{
  "encoder_arch": "vit",
  "model": "masked image model",
  "dataset": "microscope photos of single blood and bone marrow cells",
  "train_examples": 48542,
  "image_size": 32,
  "crop_scale_min": 1,
  "horizontal_flip": true,
  "color_jitter": 0.2,
  "method": "mae",
  "mask_ratio": 0.75,
  "loss": "mse",
  "encoder_norm": "rmsnorm",
  "encoder_norm_position": "pre",
  "encoder_activation": "gelu",
  "encoder_mlp_ratio": 4,
  "encoder_head_dim": 16,
  "encoder_fused_qkv": true,
  "encoder_bias": "all",
  "encoder_qk_norm": false,
  "encoder_layer_scale_init": 1.0,
  "encoder_parallel_block": false,
  "encoder_inner_norm": false,
  "encoder_drop_path": 0.15,
  "encoder_patch_size": [2, 2],
  "encoder_layers": 6,
  "encoder_width": 192,
  "encoder_positions": "rope",
  "decoder_width": 192,
  "norm_pix_loss": false,
  "decoder_layers": 4,
  "init": "orthogonal",
  "residual_init": "none",
  "optimizer": "soap",
  "beta2": 0.95,
  "learning_rate": 0.0019,
  "beta1": 0.95,
  "shampoo_beta": 0.95,
  "eps": 1e-08,
  "precondition_frequency": 32,
  "max_precond_dim": 1536,
  "one_sided": true,
  "adamw_lr_other_params": 0.0012,
  "cautious_weight_decay": true,
  "ema_decay": 0.999,
  "max_steps": 9100,
  "batch_size": 64,
  "epochs": 12.0,
  "lr_schedule": "linear",
  "final_lr_fraction": 0,
  "warmup_steps": 910,
  "weight_decay": 0.2,
  "adamw_weight_decay_other_params": 0.01
}
Rows from block 2 of the encoder of a small masked image model, named by matrix and row number. Rows with one number belong to one neuron. Each number is 500 + 25 x the weight over its row's rms, rounded and kept within 0 to 999. All counts start at 0. Numbers have three digits each.
After each neuron's rows are labels from the 100 images, of 14976, where the neuron reaches its highest value: "top examples" is what is common among them. Only what is clearly more common there than usual is listed. The data: microscope photos of single blood and bone marrow cells.
# fc1: MLP up (encoder.blocks.2.mlp.fc1.weight, 768x192), inputs 0-191
# fc2: MLP down (encoder.blocks.2.mlp.fc2.weight, 192x768, transposed), outputs 0-191

fc1.458:482444521541463531492511524511474442445511508513519475456467516518500501506517486455500500464494496489469511516521517517483505543491494529552486527465490442481503482492500445520481511464483513524518500439475527477487503517508486501495489492507531489510537478507485509503492533518515509514518488506474516522452558496470466467494504499496475468537506505501498482506462492496512520530469487483448494476506489477499496469461482500491472518480472497542523494484465488492531485562544451473513454502491547521547523543471476533486501542499531493517506489484484492534548497491508496526
fc2.458:526541549530485490497468497501441499489507475519538503561520488532479482509529518535492505542510490447545492515500496501488465494483484548504554506568486502530511494479467486470507495537546522534506466510491489438471505499528504497547488544533491482469503502492512483509499489474501468463474503498489524493490482514528561513450545530504535501475482473520513518520497480507501513533497477476474487548527521509507470488521489508527490473476488537519499504522464485534490532462504497503535509527559485518497504513515518484479509462532537491512513489533480473464509540496495495497
top examples: cell type: segmented neutrophil

fc1.319:495488498534511487523503498514535500491515491489501497484469472514501535469487533493527481490510534500540565529497502487494468512548477497474493483484509510555479476457499495486525543510482494552473476520476486527494475464536499486510473476504457530482525494512471491495525481520546496500515497495478479549510460452486516538526481477515488505525516501503516510477505541476482481487457522513502482515467518511529536507499528541519513541490518474493537505435483477455503478534485518461461460490514467488518537478466509550522537491495484454470471524514480468476467463475504439485
fc2.319:479506495503512498500489507494497500507501504486502506664497507479491493508494481494514513510487481497491508508501511497491529514489524482505495516483501513269512516513483505504482500488489484477509496492513515505495500512479514494486494501499499491495489501510506504515502510506489494518501505513518503491486510531498513491496496507486516512495491492482520515503509478510517511495534490491492505493500502488498488493514501509484486503486494507535474511497493496388485503509502480522514521498487501493495486493511513503501475504506507502504486485508506495526525510505507509493
top examples: smear: peripheral blood

fc1.698:490514486464496545498510473511482496493505471487503442469530511480493506522516494516516478515507456494453479474491494486466520513510459534493501506518488509507552506485541507531446439513503548483539483485542497483515521508512512490472487545467486491498515500495526503524457514505474513524469485521503505465534456507500478519501530486530457492495481501516466512517473506453478473487507475524456490500509512442464492522513560491523468497519531518499493466513432554514507526534492539550526467515514522513513466460487520474548470476504468526510485476512495501512497473481523539480
fc2.698:524494479486525483529481494513536482478537499516526492440502477487510509525502498507508478489525538515508490493503501507519466540501512555466517497494502489529533523508454504511500509451482464490476525530500452507479518524494516496513502495561473492439503505505496508498505509537501507535514484477491495492494531485499541505488497495509509489464486492534516422523517508520478555509525493516482517478436462537468501486496528503544498538538490504496517529495450460378482512529477476485507490523481476492521505486519508516520488517548528456500504530523509527510491483485483512500
top examples: cell type: segmented neutrophil

fc1.12:510480473494526500458494491500458482476525499508523503478545532497486460485464445500467525454477532448531523509518483474466535479493442524480501523496515498483527482533462532545502492501475524557486497564524504520523514490523450520509561518494486485511550503471511495527530493501510501531546519487504487516478535528501478484495505497533528496522479509509496476459501525470505524501516501518514457452545518489508541521516543503504471520490478502523450508510449530524497465527512500520517480474494535537496463503495497478541516545495489504514455481520505514527496519497504512496
fc2.12:507497491496489483530503496504491484490509501508512511341506495507497510510501485512503500497519490510484492498529518471511485492518506522495506516511506504732491491515523487507527492510533507497499510520494493499507508509502481499486521506507518487528503502508505496523500509524491486506495497505495504502517507502495503497492513471493504493507493523499493498511506499502474500502473504508483502492502494504498505495507502496514507511499497502451509494513500501611531484498521490482501499484508512495505499506510473501501511493523522502513499493498509499508495508499512494492
top examples: cell type: lymphocyte

fc1.256:539521465498485488447493482518560489525536509491464481459493489496466490515541466513512491490513485522483498472490489519440485499503512502516484449506480484510520515439496480520482544499520509517512507486515508482517502491530456504521492485470489529464492508514478510536528504503510480534529493507485493516515573519487480482517526491521507497474499492507480452543493466494472500463491496489505498505574493492542501532513505494493485476499491487463453521506518510511497466511541484514512446506544436495474439443512489502520503466503486470474479506499453488484501518456453522545
fc2.256:517476501503509533518504462545535498525462503504473535441517520495507554496523511496497534512487470535527474520498483473548519506501490517538525513517481458551536521508533506522475478486542520494479503522494520523536506441535480510518460506498454481493507463486482489482511557469516500503546502475514470519471503487497528479512499499514484468515476500460453494490489517475530549465476490457519544548532522513525502521443503458505535483480514455469527533463509497497477521489482496476495477523472518509504527461473489520471475512497485506491551499538476517505503498505490488525
top examples: cell type: lymphocyte

fc1.17:483518529514492490474512480511523514466522504464508505486510444493510534479520502506518510491504507507497506500495512538460521491509495537503498520513531528507526484545494471505554475525494571515505510470479501505521509513523506513506487505525528464480471496480500503522444512456474544510493498521509503474473548473491504509493510494473487499525467486515512497519502471518514504509564524483468535499534469464466515537551489481499481495486471465501498502490438502547486492465434520496555476515486472446519478536482536465553520455500534511492491524457496473504469469531473532470
fc2.17:522496471491551493460495492525512484531480482513501507598503499496531507524492472502475493511505507510477476499488482486491507503516496512510499485461483489359521536491516517481491488522487468459487501498505508490489518513532525532488496500512494550489511485496517507483512467506507526491534508473519508491506483485485484487491499500501493490499508501496492520504490523487496494476482501487527474507476520522526483505487530494512542502501504474535493498490541516325511497501521487495479478519512526534513482517487519526522493493490491499503516504505511523516528478477514494504
top examples: smear: peripheral blood; cell type: eosinophil

fc1.90:463479530493493472486476533546555487529518511514492506554496516498510541508513465488513483503530524533434498509473499546480515471494498485574520505524513484516466534507471512496485472459516462515518482512525490515485511548461501511559481492483506494519501482560461517492496487502503500490490492490476539522549529532500503482517495484455476514487511461496508492505480457546497466518441500503474492496523473526481469502562475511481510501529493486475513473566493486526504542494493506498492535469502456487521539481530493469518531513479480500490485517535515511506519516542507495525
fc2.90:500508481504498493503531496501534480479489504491516483375519493492478501499506512536540496488483514518475471476501503494527492498499515500509497503504528513692521479510506489498513495516526515493493502518484494526490466496459504539491509502522514490504458508524514494481507483497514526478496499479492484494509529498500487518512497484507502500477502494492512495516502488489517488466486488517493494489483527510483529501494496501510490518547522487434523474479478504611515493492505493495477501530513524465489529522495476474497503506501486505487492469492504511501475512493512504503
top examples: cell type: segmented neutrophil

fc1.657:494500506512511523469459460453505502542463492513502450484511504503504492514517463496494472512462504476470501448476512452496482532498445511510523491499500506505535508487482506541449445528506518503532496522499455456487474499515482475548446548487478459505534493510516548547498510537489504552496527485488501486467496515501514547470529473501486487514491488509469539495458467490484496494506515523481532516497487486487517483486515487486430497512499477501489496492473531504493555557521524510523485528559496510491496499490514492538452502471523512476502529515489462500491474549503512473
fc2.657:513488500482524467513508485504511458494543490476521514487511501504502493510511513564512494488473495531538502469495504460480478524519519562473523512498488499461516533488495523548464513471467466512509491469493481518454535510491544494489495497519527529449503485506520477484485492511502491512473529488492521483509529510486499498496477479513512525522506506544499446567461505511476507488489512542500491518460531506481475485496531476540503560471510490508480512500451428433540524530507492504494494524507498503513474468507480507571517492538453506477501452532512544529465495487484490522
top examples: cell type: segmented neutrophil

fc1.249:476538500509484501495496488492493464421445522508518542478482497449514506541519519477568550513523464485492513501511482500486482511467544533473502488505492482485489506490527501480527488519485488528496475503508490493472508489505530461460582499480503497513464479487496461486488455502524500476502457509504511516460518506520497470526484519514516477497530545524485542524483466512500436479493502546481490458489493540500497506501466554526483519469502559465529504530488491511509485485512529499501512516545536539509472509524505535524499523538492474471519488492499495554506491496491490513
fc2.249:509483491497466529503490514526479514546499493508413515492504463521494511458510489490495493472488545528478482499545498499522502527462495483534517499520519492522485524521486506521508553504529493497486492505474534484449463543501488496487479557505507472450513505508471519503533514502465485517493541502511519481534499472556495531490478489494526499520481452490486493503545529481495484503484526434480550550551520495507505454519519459472492522503520511548479467483460515532496449503474495506488544467522511515476524467503507519515518520471493495532532499490545497461497483536513512491
top examples: smear: peripheral blood; cell type: eosinophil

fc1.339:481515500469502466515498544502499468486517557491499530511511498510502516454504518537476486492515511529510494485476491488503489524515506461484465503484494460535469552505490474511485499487469481525495499538489506522503477536500502495506482472475483452470474484495496490478492486512489454479538484519489513518505513542534538510550482512492534521442512475515475461545466521492484458517487517557540476472476503506491466445476515556480506511502542523435513503476547460462440457499496524504532501483519455525506507526519450515536504511472504494473466502523507488495469507502489483516
fc2.339:529430496509489533501545465486518523494461470496538518512512489486520488502527490496515490503486479506462484456522536450525490480464457464497545543539527525506485485511508501521528513486498477485541485465498520494498496490460474495483502512516449533481473485525516524490532490528513517536476470500491471464506498453516517523500488516486481480513523505494548520475525449504525508500557510480472494504452506501486553476499528457496487534505469491566491518505480549541478514519483476528460496519473541467539474503458497468481514527506481488486526503469481473505479484523507474502
top examples: cell type: segmented neutrophil

fc1.200:484518499515476492481505468518465463577501495508518479438498481501488465522455464494542493508469515480486521482477515471477501535486479531525505487512490540511484482468511477569504505501497526505539486534516469489496480475515506493535485503484512476528480510546508510507485484550508522541518521457495490529456532546488493553481542482486455516502467533512518520485455461478465505504535504513489499502501464501515473483527506511476458482501554500536483500453488515475478550519495522512486478506500469478516536500482510487500454492497495510450524513521500453518551503514493531519
fc2.200:514492479516494516535499489446516498497484450460486480568508507495527507484524482521466516508497500498527504469472512478473516535539505500510470528491494503378498510494458511487454503481487477529465536493447522472514487530461501520483483498520534503460508485460511468495482502500476485485497481509480520485507506507502500513518497496497519496493531503488473465539493482527531469502460541500478484502513528488472539483468486489529475522506488490519513519523498473411540484522548477487518492514509517516521484467510508511548555495494510494534514496494503561512490493470515489480
top examples: cell type: segmented neutrophil; smear: peripheral blood

fc1.682:517498492479520479532490488453537465499492517524501523517465508510538531482505452528532500495496509519492523536501502470487507508539481466466526512493462526509473500477507488486500492440493475501506552493485528498455465517496470530501506495503519500506480502560505557532516501502512460499514528472483449526473516496527495532515492472485495489454536504521542451540472518514474506545462453496484476465468508519477496485516496546491514550535510515492512480525530509432473495514481461519439522511519452488510523495503534534504506502507522484488490504524488509499564503469504496522
fc2.682:508484480496478499514497498518483511479490480459523512434490465484465518505494520513512503510469488533500507531516506502457451531522505508533505525526526488647497490505508518503497494527514502494495497525473499481492526489443519513476501496519462512477492515477481491501467526521519519492508473530502500486511497521474528507486512522525491506484482486495489526521479497497485482449505537532495492492474526495465495488476505506524510504457502519473504450488511486645527512509488522500488510493477507502489492483526462496525508519493483505494487473494491513541500533501527480503
top examples: cell type: segmented neutrophil; smear: peripheral blood

fc1.3:504514498532497493539439460497522541517491502499447514492497529491502502524487487513525464532476497527493465501503503499468538497472496522501507508488555536498541485468476520520508440544493504526495511482474483518507456496489477521450506500506501521500500526532480539465473476471504502507480545534517486429461496524467483512536457468511521530544474499441493499496505538465498503485473475531498503424459463528527520488528514449486479513499493539529494503469539533507504495503522477485512488472476505483497468501517463454484502487501499533536541485511499506491514510509503487502
fc2.3:526488494494523485484554514505485508509516471522494450555521498508507483515477535497477499497488531451504533490471477517508515507517535499504521474502517521428471513529529505490516523495500504518505460542511517503523446487507478502521516514472455525446479503480464492528498552482539512465516516471472505476509490435516520485493507500489495468504516470477509485482427487531481513445505497500510490517483527500519450511510523513492512513510517498530557488496511464459499548479456527481482563545487499502489501508449499499521492466495542493489482520515468483513508471486457527531
top examples: cell type: lymphocyte

fc1.764:489506502481484484520484489472474486463490508530505537504480480500544509471519474496528471478494462530462510476518515481501562478536572485503518512515528514511530525477512526422464504521491486466499514496546490481541479558462516523503517471466518458494457467485570534464470467514474490508473532460505514497489513516529515494507486515489537523466488516520518493541500485484468480538505478502501480517460509511515508488500506525526546491514499538459477476508531474459511484475477460532485512518491498511523544495511497469507520515461495482502484474503513511472510551523518506516
fc2.764:510532461489468531522538483503500487488465503468479498495471472508492517504471512499495494457491481521501503505506508497491471524459478448513513472542505516650471483561503511500510486476534513499505474489491520544522490489496532557512516534537456527474492534525528442492498525488490524504492495519491497491500541484473494517478482507493543433475515498514483523492473501524508511504500535524490484486537512502445487483488502468514510501511496464518501502492502492571524528480508513518514517475505494487495531495497519480516476518493489531512493503504463507489533493540498494485
top examples: smear: peripheral blood; cell type: eosinophil