python train.py --encoder_arch="vit" --model="masked image model" --dataset="microscope photos of single blood and bone marrow cells" --train_examples=48542 --image_size=32 --crop_scale_min=1 --horizontal_flip=true --color_jitter=0.2 --method="mae" --mask_ratio=0.75 --loss="mse" --encoder_norm="rmsnorm" --encoder_norm_position="pre" --encoder_activation="gelu" --encoder_mlp_ratio=4 --encoder_head_dim=16 --encoder_fused_qkv=true --encoder_bias="all" --encoder_qk_norm=false --encoder_layer_scale_init=1.0 --encoder_parallel_block=false --encoder_inner_norm=false --encoder_drop_path=0.15 --encoder_patch_size=[2, 2] --encoder_layers=6 --encoder_width=192 --encoder_positions="rope" --decoder_width=192 --norm_pix_loss=false --decoder_layers=4 --init="orthogonal" --residual_init="none" --optimizer="soap" --beta2=0.95 --lr=0.0019 --beta1=0.95 --shampoo_beta=0.95 --eps=1e-08 --precondition_frequency=32 --max_precond_dim=1536 --one_sided=true --adamw_lr_other_params=0.0012 --cautious_weight_decay=true --ema_decay=0.999 --steps=9100 --batch_size=64 --epochs=12.0 --lr_schedule="linear" --final_lr_fraction=0 --warmup_steps=910 --weight_decay=0.2 --adamw_weight_decay_other_params=0.01
Rows from block 0 of the decoder of a small masked image model, named by matrix and row number. Rows with one number belong to one neuron. Each number is 50 + 15 x the weight over its row's rms, rounded and kept within 0 to 99. All counts start at 0.
After each neuron's rows are labels from the 100 images, of 14976, where the neuron reaches its highest value: "strongest on" is what is common among them. Only what is clearly more common there than usual is listed. The data: microscope photos of single blood and bone marrow cells. In brackets: how many of the 100.
# fc1: MLP up (decoder.0.mlp.fc1.weight, 768x192), inputs 96-191
# fc2: MLP down (decoder.0.mlp.fc2.weight, 192x768, transposed), outputs 96-191

fc1.264:21 45 79 43 20 01 35 43 46 51 35 42 28 43 26 45 48 17 45 45 28 27 57 38 58 37 49 08 45 46 47 43 61 62 31 51 39 60 25 51 33 61 50 43 47 71 30 44 78 29 71 74 99 84 57 50 63 71 60 51 60 47 57 59 55 37 34 43 39 62 75 33 58 27 53 47 62 61 50 32 45 56 46 66 40 91 44 32 39 39 42 47 40 26 44 55
fc2.264:37 79 62 56 19 41 44 38 37 67 65 34 61 85 56 40 47 63 58 53 73 54 61 47 63 59 53 47 36 27 34 48 48 49 57 35 33 33 46 56 44 43 48 58 40 35 85 39 33 71 72 68 44 48 38 34 30 54 26 45 47 75 44 42 46 57 51 63 56 53 49 27 67 69 60 59 54 50 76 44 59 41 40 56 53 44 67 52 72 27 71 25 49 42 37 42
strongest on: smear: peripheral blood (91)

fc1.246:49 44 41 46 61 33 56 30 46 54 46 39 58 36 78 51 20 44 34 64 43 64 46 38 41 54 66 43 47 75 71 34 69 39 61 43 47 43 74 60 60 56 49 58 55 58 50 52 54 42 49 69 79 27 51 68 44 59 43 71 63 48 61 72 59 60 62 36 39 43 57 54 53 58 69 46 40 38 32 56 36 58 54 41 65 37 30 39 48 51 38 70 41 53 48 57
fc2.246:68 44 63 43 41 48 43 31 59 50 56 42 70 63 44 56 30 52 56 51 52 33 44 47 28 59 66 70 58 48 50 65 35 68 47 46 54 64 64 67 51 28 53 61 54 53 63 45 74 43 36 52 63 39 51 29 67 33 55 59 59 77 60 49 69 49 43 42 24 73 45 42 52 45 38 59 72 68 40 44 41 52 40 59 51 34 89 46 67 40 37 42 61 52 62 30
strongest on: cell type: promyelocyte (40)

fc1.17:60 48 38 47 41 48 50 44 44 44 43 66 43 46 34 51 57 54 42 65 64 63 53 56 17 85 47 47 45 35 54 65 45 53 59 63 58 55 42 42 11 33 60 47 50 52 44 20 56 33 70 61 61 52 31 56 48 48 43 33 62 49 44 40 71 54 57 51 54 53 58 46 44 41 62 46 45 37 49 51 59 65 48 59 32 47 61 47 57 34 55 49 26 64 24 71
fc2.17:32 64 43 64 39 40 42 35 45 33 58 64 52 54 62 53 54 50 64 37 26 45 33 40 66 42 50 38 65 34 41 08 44 39 60 37 51 35 67 74 50 54 56 47 32 50 45 69 40 68 32 44 27 57 62 49 62 43 70 59 30 31 50 61 35 46 38 53 57 23 45 62 64 46 40 53 49 78 56 65 34 40 49 38 55 50 33 70 50 67 52 50 65 19 44 48
strongest on: cell type: promyelocyte (29); cell type: proerythroblast (27)

fc1.543:72 84 41 00 36 46 63 66 24 48 46 39 63 36 69 68 50 67 63 39 46 47 45 52 42 49 73 51 49 48 70 46 44 62 47 49 50 55 28 63 56 45 56 12 54 42 49 28 44 44 85 39 12 28 44 47 60 72 69 43 58 54 47 60 18 41 47 56 36 47 41 86 61 42 55 23 43 74 43 63 38 57 23 43 56 39 39 82 34 47 37 36 34 74 53 31
fc2.543:30 69 79 62 09 31 53 63 68 26 82 39 47 55 65 54 28 43 52 27 67 68 38 58 57 45 64 63 43 58 66 50 36 55 34 43 63 39 53 48 58 33 43 63 53 54 65 43 69 60 39 51 44 43 55 29 68 47 45 63 53 51 51 26 48 48 55 73 58 72 39 51 49 75 58 47 74 18 68 62 39 61 56 59 50 54 45 51 45 60 73 75 43 47 72 38
strongest on: smear: peripheral blood (96); cell type: platelet (31)

fc1.581:41 78 35 43 54 33 72 61 70 42 59 82 65 45 47 49 38 39 46 27 79 68 43 63 54 50 60 40 62 55 14 55 47 96 36 60 44 58 32 62 67 44 56 50 68 49 48 58 55 55 38 27 17 21 38 37 65 38 35 31 75 56 71 55 47 62 61 65 42 35 59 46 23 54 48 32 41 41 28 46 30 59 49 31 36 37 38 49 36 23 41 78 61 48 44 53
fc2.581:42 46 42 45 58 51 34 59 34 82 40 59 47 46 55 27 34 67 50 71 48 52 50 43 56 46 56 55 57 70 61 46 52 31 24 45 50 33 64 59 46 50 30 28 33 48 54 55 42 71 47 46 63 41 58 46 47 36 67 70 57 40 37 65 52 33 51 40 44 25 45 46 50 52 33 39 50 49 58 30 56 24 23 57 77 50 51 57 12 45 52 27 28 29 33 68
strongest on: cell type: promyelocyte (54); cell type: proerythroblast (31)

fc1.664:56 63 15 12 34 43 39 19 49 41 54 70 97 69 54 52 78 57 47 66 59 57 61 54 41 49 44 51 52 49 68 29 52 50 65 49 63 39 59 44 63 65 39 34 29 28 52 64 62 63 62 57 37 29 54 26 58 36 52 32 70 40 47 60 34 36 38 32 23 50 26 46 45 39 61 41 33 55 47 56 32 61 49 46 51 54 47 05 34 48 35 47 58 15 29 51
fc2.664:25 41 48 68 67 19 48 47 58 50 80 61 08 38 47 38 56 63 55 69 47 39 83 45 54 28 65 57 71 43 58 51 64 36 22 74 67 24 52 47 25 44 58 53 47 26 60 55 70 59 47 36 20 55 61 46 46 50 57 50 46 24 77 55 40 33 48 31 75 61 84 39 26 40 57 74 32 43 64 47 57 55 49 40 36 37 53 52 68 47 40 46 58 46 46 54
strongest on: cell type: promyelocyte (27)

fc1.338:64 43 58 71 60 36 42 60 77 50 37 37 70 30 37 63 68 42 51 47 38 28 45 45 68 45 61 67 79 49 31 55 47 47 38 45 33 41 53 59 67 59 34 47 46 60 43 04 55 61 43 68 54 43 46 57 45 52 28 54 54 65 69 39 55 50 59 39 34 63 69 42 57 26 35 49 46 43 26 33 16 48 39 74 44 43 50 52 36 61 42 63 65 39 41 73
fc2.338:49 36 49 53 28 68 56 32 51 39 62 52 35 46 38 56 89 54 42 36 42 52 51 58 36 39 61 53 62 36 47 41 38 69 37 26 45 54 58 50 28 37 62 65 74 27 46 50 63 48 51 69 31 36 46 78 65 39 42 57 51 64 28 33 46 54 40 25 25 45 57 48 29 53 48 43 78 39 66 82 61 49 43 48 34 43 21 50 78 60 54 37 62 52 45 45
strongest on: smear: peripheral blood (48)

fc1.697:68 28 74 54 39 51 58 46 58 46 34 83 45 47 47 39 75 59 59 44 37 76 59 39 63 48 48 22 71 37 56 58 28 38 55 68 47 68 47 49 60 46 54 53 49 69 68 54 41 36 51 61 54 46 48 40 49 76 38 59 52 28 50 35 42 69 34 65 59 41 25 64 62 46 56 54 54 52 49 48 56 58 60 52 45 50 43 43 40 36 46 57 75 40 35 89
fc2.697:52 43 61 56 56 66 20 50 60 22 48 64 75 51 47 77 59 59 53 44 31 53 69 37 70 62 31 71 53 65 71 65 43 13 49 51 52 38 49 70 61 33 73 57 32 57 70 51 28 52 69 59 35 62 74 44 46 50 81 61 60 45 55 63 57 81 45 50 42 28 64 48 51 70 34 52 40 47 38 25 49 59 61 40 46 46 48 42 50 43 61 54 65 58 52 53
strongest on: smear: peripheral blood (91); cell type: segmented neutrophil (46)

fc1.546:53 45 97 64 45 07 58 23 44 44 27 62 38 40 30 54 42 46 48 42 40 38 43 47 52 60 53 35 62 47 57 50 55 34 66 56 48 63 51 20 29 44 47 70 69 61 41 35 55 25 45 80 92 79 80 68 54 68 49 46 38 55 80 37 63 53 57 67 44 53 51 57 45 58 51 50 39 44 45 51 51 29 54 43 56 56 69 41 73 44 41 47 68 63 33 50
fc2.546:48 77 62 51 47 73 55 46 19 60 42 64 52 75 35 35 40 80 53 16 17 50 40 41 38 62 57 59 61 43 62 57 47 35 45 56 60 57 82 51 58 64 49 32 35 35 61 39 61 26 45 68 48 67 40 63 33 37 43 53 58 36 68 51 73 60 54 29 61 32 66 44 91 46 37 48 71 78 62 52 54 58 62 68 57 60 34 72 38 35 79 53 63 24 37 43
strongest on: smear: peripheral blood (92)

fc1.131:59 58 56 56 26 55 44 42 40 60 48 62 64 36 49 37 56 50 57 42 65 36 60 67 62 59 36 75 49 45 49 43 67 44 67 51 63 41 67 59 41 53 32 48 45 41 39 81 47 59 21 50 32 48 31 16 52 28 33 53 27 38 31 83 39 34 21 41 37 52 40 40 10 06 59 33 53 63 40 67 80 47 71 38 77 29 56 28 35 50 52 33 59 34 66 48
fc2.131:41 43 49 50 64 47 63 60 70 54 74 44 46 37 57 45 67 55 48 29 58 35 25 63 54 30 55 57 37 38 55 55 81 56 31 54 67 55 40 29 42 61 42 48 42 55 51 39 77 27 47 57 31 43 59 26 46 79 53 28 74 46 64 41 28 24 73 55 64 32 43 45 41 56 64 46 13 63 56 60 39 74 68 35 52 53 44 58 54 64 24 28 53 55 54 61
strongest on: cell type: promyelocyte (38)

fc1.732:53 38 67 87 75 73 71 56 46 80 81 60 46 22 42 58 56 63 83 40 49 43 30 49 58 45 39 39 58 42 40 51 43 52 29 42 38 60 59 68 48 63 64 47 55 61 65 54 67 32 22 59 64 39 51 59 50 28 64 42 44 40 62 57 58 27 41 60 43 27 51 48 48 34 37 80 60 39 61 32 71 42 52 43 38 59 34 61 72 49 28 53 73 42 38 43
fc2.732:35 33 58 79 57 41 52 56 47 50 32 50 54 73 67 56 41 41 26 56 48 45 60 58 52 26 74 47 30 56 73 57 20 70 33 40 49 29 59 36 33 43 60 53 78 65 20 71 54 36 27 64 44 56 61 27 29 57 76 40 55 66 27 50 64 54 47 33 36 80 73 63 75 36 50 60 29 35 64 64 23 33 73 55 46 55 65 49 54 29 61 38 28 59 40 42
strongest on: cell type: segmented neutrophil (87)

fc1.3:37 77 91 63 27 40 60 48 77 56 84 48 40 07 27 33 56 38 48 51 35 50 56 49 80 61 64 28 51 57 42 85 39 39 50 51 47 56 46 64 45 40 62 42 45 64 54 58 42 23 61 99 52 59 33 57 56 57 65 30 41 52 69 60 56 61 38 62 56 30 58 34 39 47 45 31 51 58 25 29 59 31 52 43 50 59 41 30 54 66 39 45 54 24 54 56
fc2.3:32 97 72 47 27 51 79 61 41 73 11 75 72 76 24 77 49 32 49 28 30 48 52 63 42 44 24 48 53 54 49 71 56 45 52 66 40 54 37 62 33 62 52 62 42 38 45 58 44 51 76 78 43 73 70 43 31 45 36 39 55 65 45 31 69 34 52 29 42 75 59 64 59 56 59 51 65 48 49 39 36 48 85 53 37 54 37 64 53 68 56 36 55 69 40 66
strongest on: cell type: segmented neutrophil (100); smear: peripheral blood (96)

fc1.294:30 39 74 55 60 70 49 36 45 24 46 37 37 35 54 70 71 42 60 44 47 64 45 59 36 64 50 61 52 44 32 28 54 38 54 58 57 51 55 58 58 49 43 37 44 61 64 70 50 67 46 28 63 39 74 35 54 42 53 81 53 55 63 59 37 53 65 66 39 60 52 37 59 40 46 49 58 50 36 44 51 47 71 40 13 24 31 53 60 59 59 50 86 61 19 56
fc2.294:90 51 54 71 57 38 58 84 58 49 51 68 78 64 28 46 33 52 39 80 63 42 51 52 58 23 47 58 48 43 60 51 48 64 24 60 32 23 32 34 47 53 38 29 60 50 48 52 51 23 51 32 64 31 47 30 59 47 46 55 67 64 34 40 78 66 66 56 78 61 71 39 52 47 55 46 48 57 81 78 50 60 57 70 91 41 42 51 46 49 52 60 46 45 68 42
strongest on: cell type: promyelocyte (30)

fc1.457:55 41 00 00 27 58 75 84 51 58 61 38 59 43 50 54 48 52 61 51 63 54 62 39 48 41 40 48 40 61 47 50 49 50 42 35 55 45 50 57 51 60 47 44 54 61 45 61 45 90 68 09 00 20 29 40 55 50 62 43 49 47 58 59 37 53 41 51 58 49 62 48 57 57 31 55 62 53 70 35 54 56 53 65 37 44 49 55 67 48 53 46 43 43 49 39
fc2.457:58 65 24 50 49 47 60 14 49 58 51 66 45 50 61 44 66 42 42 63 52 78 58 69 51 61 46 46 52 39 46 39 59 30 44 59 53 52 66 58 54 53 61 29 42 65 36 35 74 99 69 00 14 12 69 48 41 31 69 51 63 35 36 46 42 53 50 59 50 36 60 42 47 54 47 44 39 44 42 37 55 40 38 37 55 50 60 36 30 55 56 59 43 43 24 47
strongest on: smear: peripheral blood (100); cell type: platelet (70)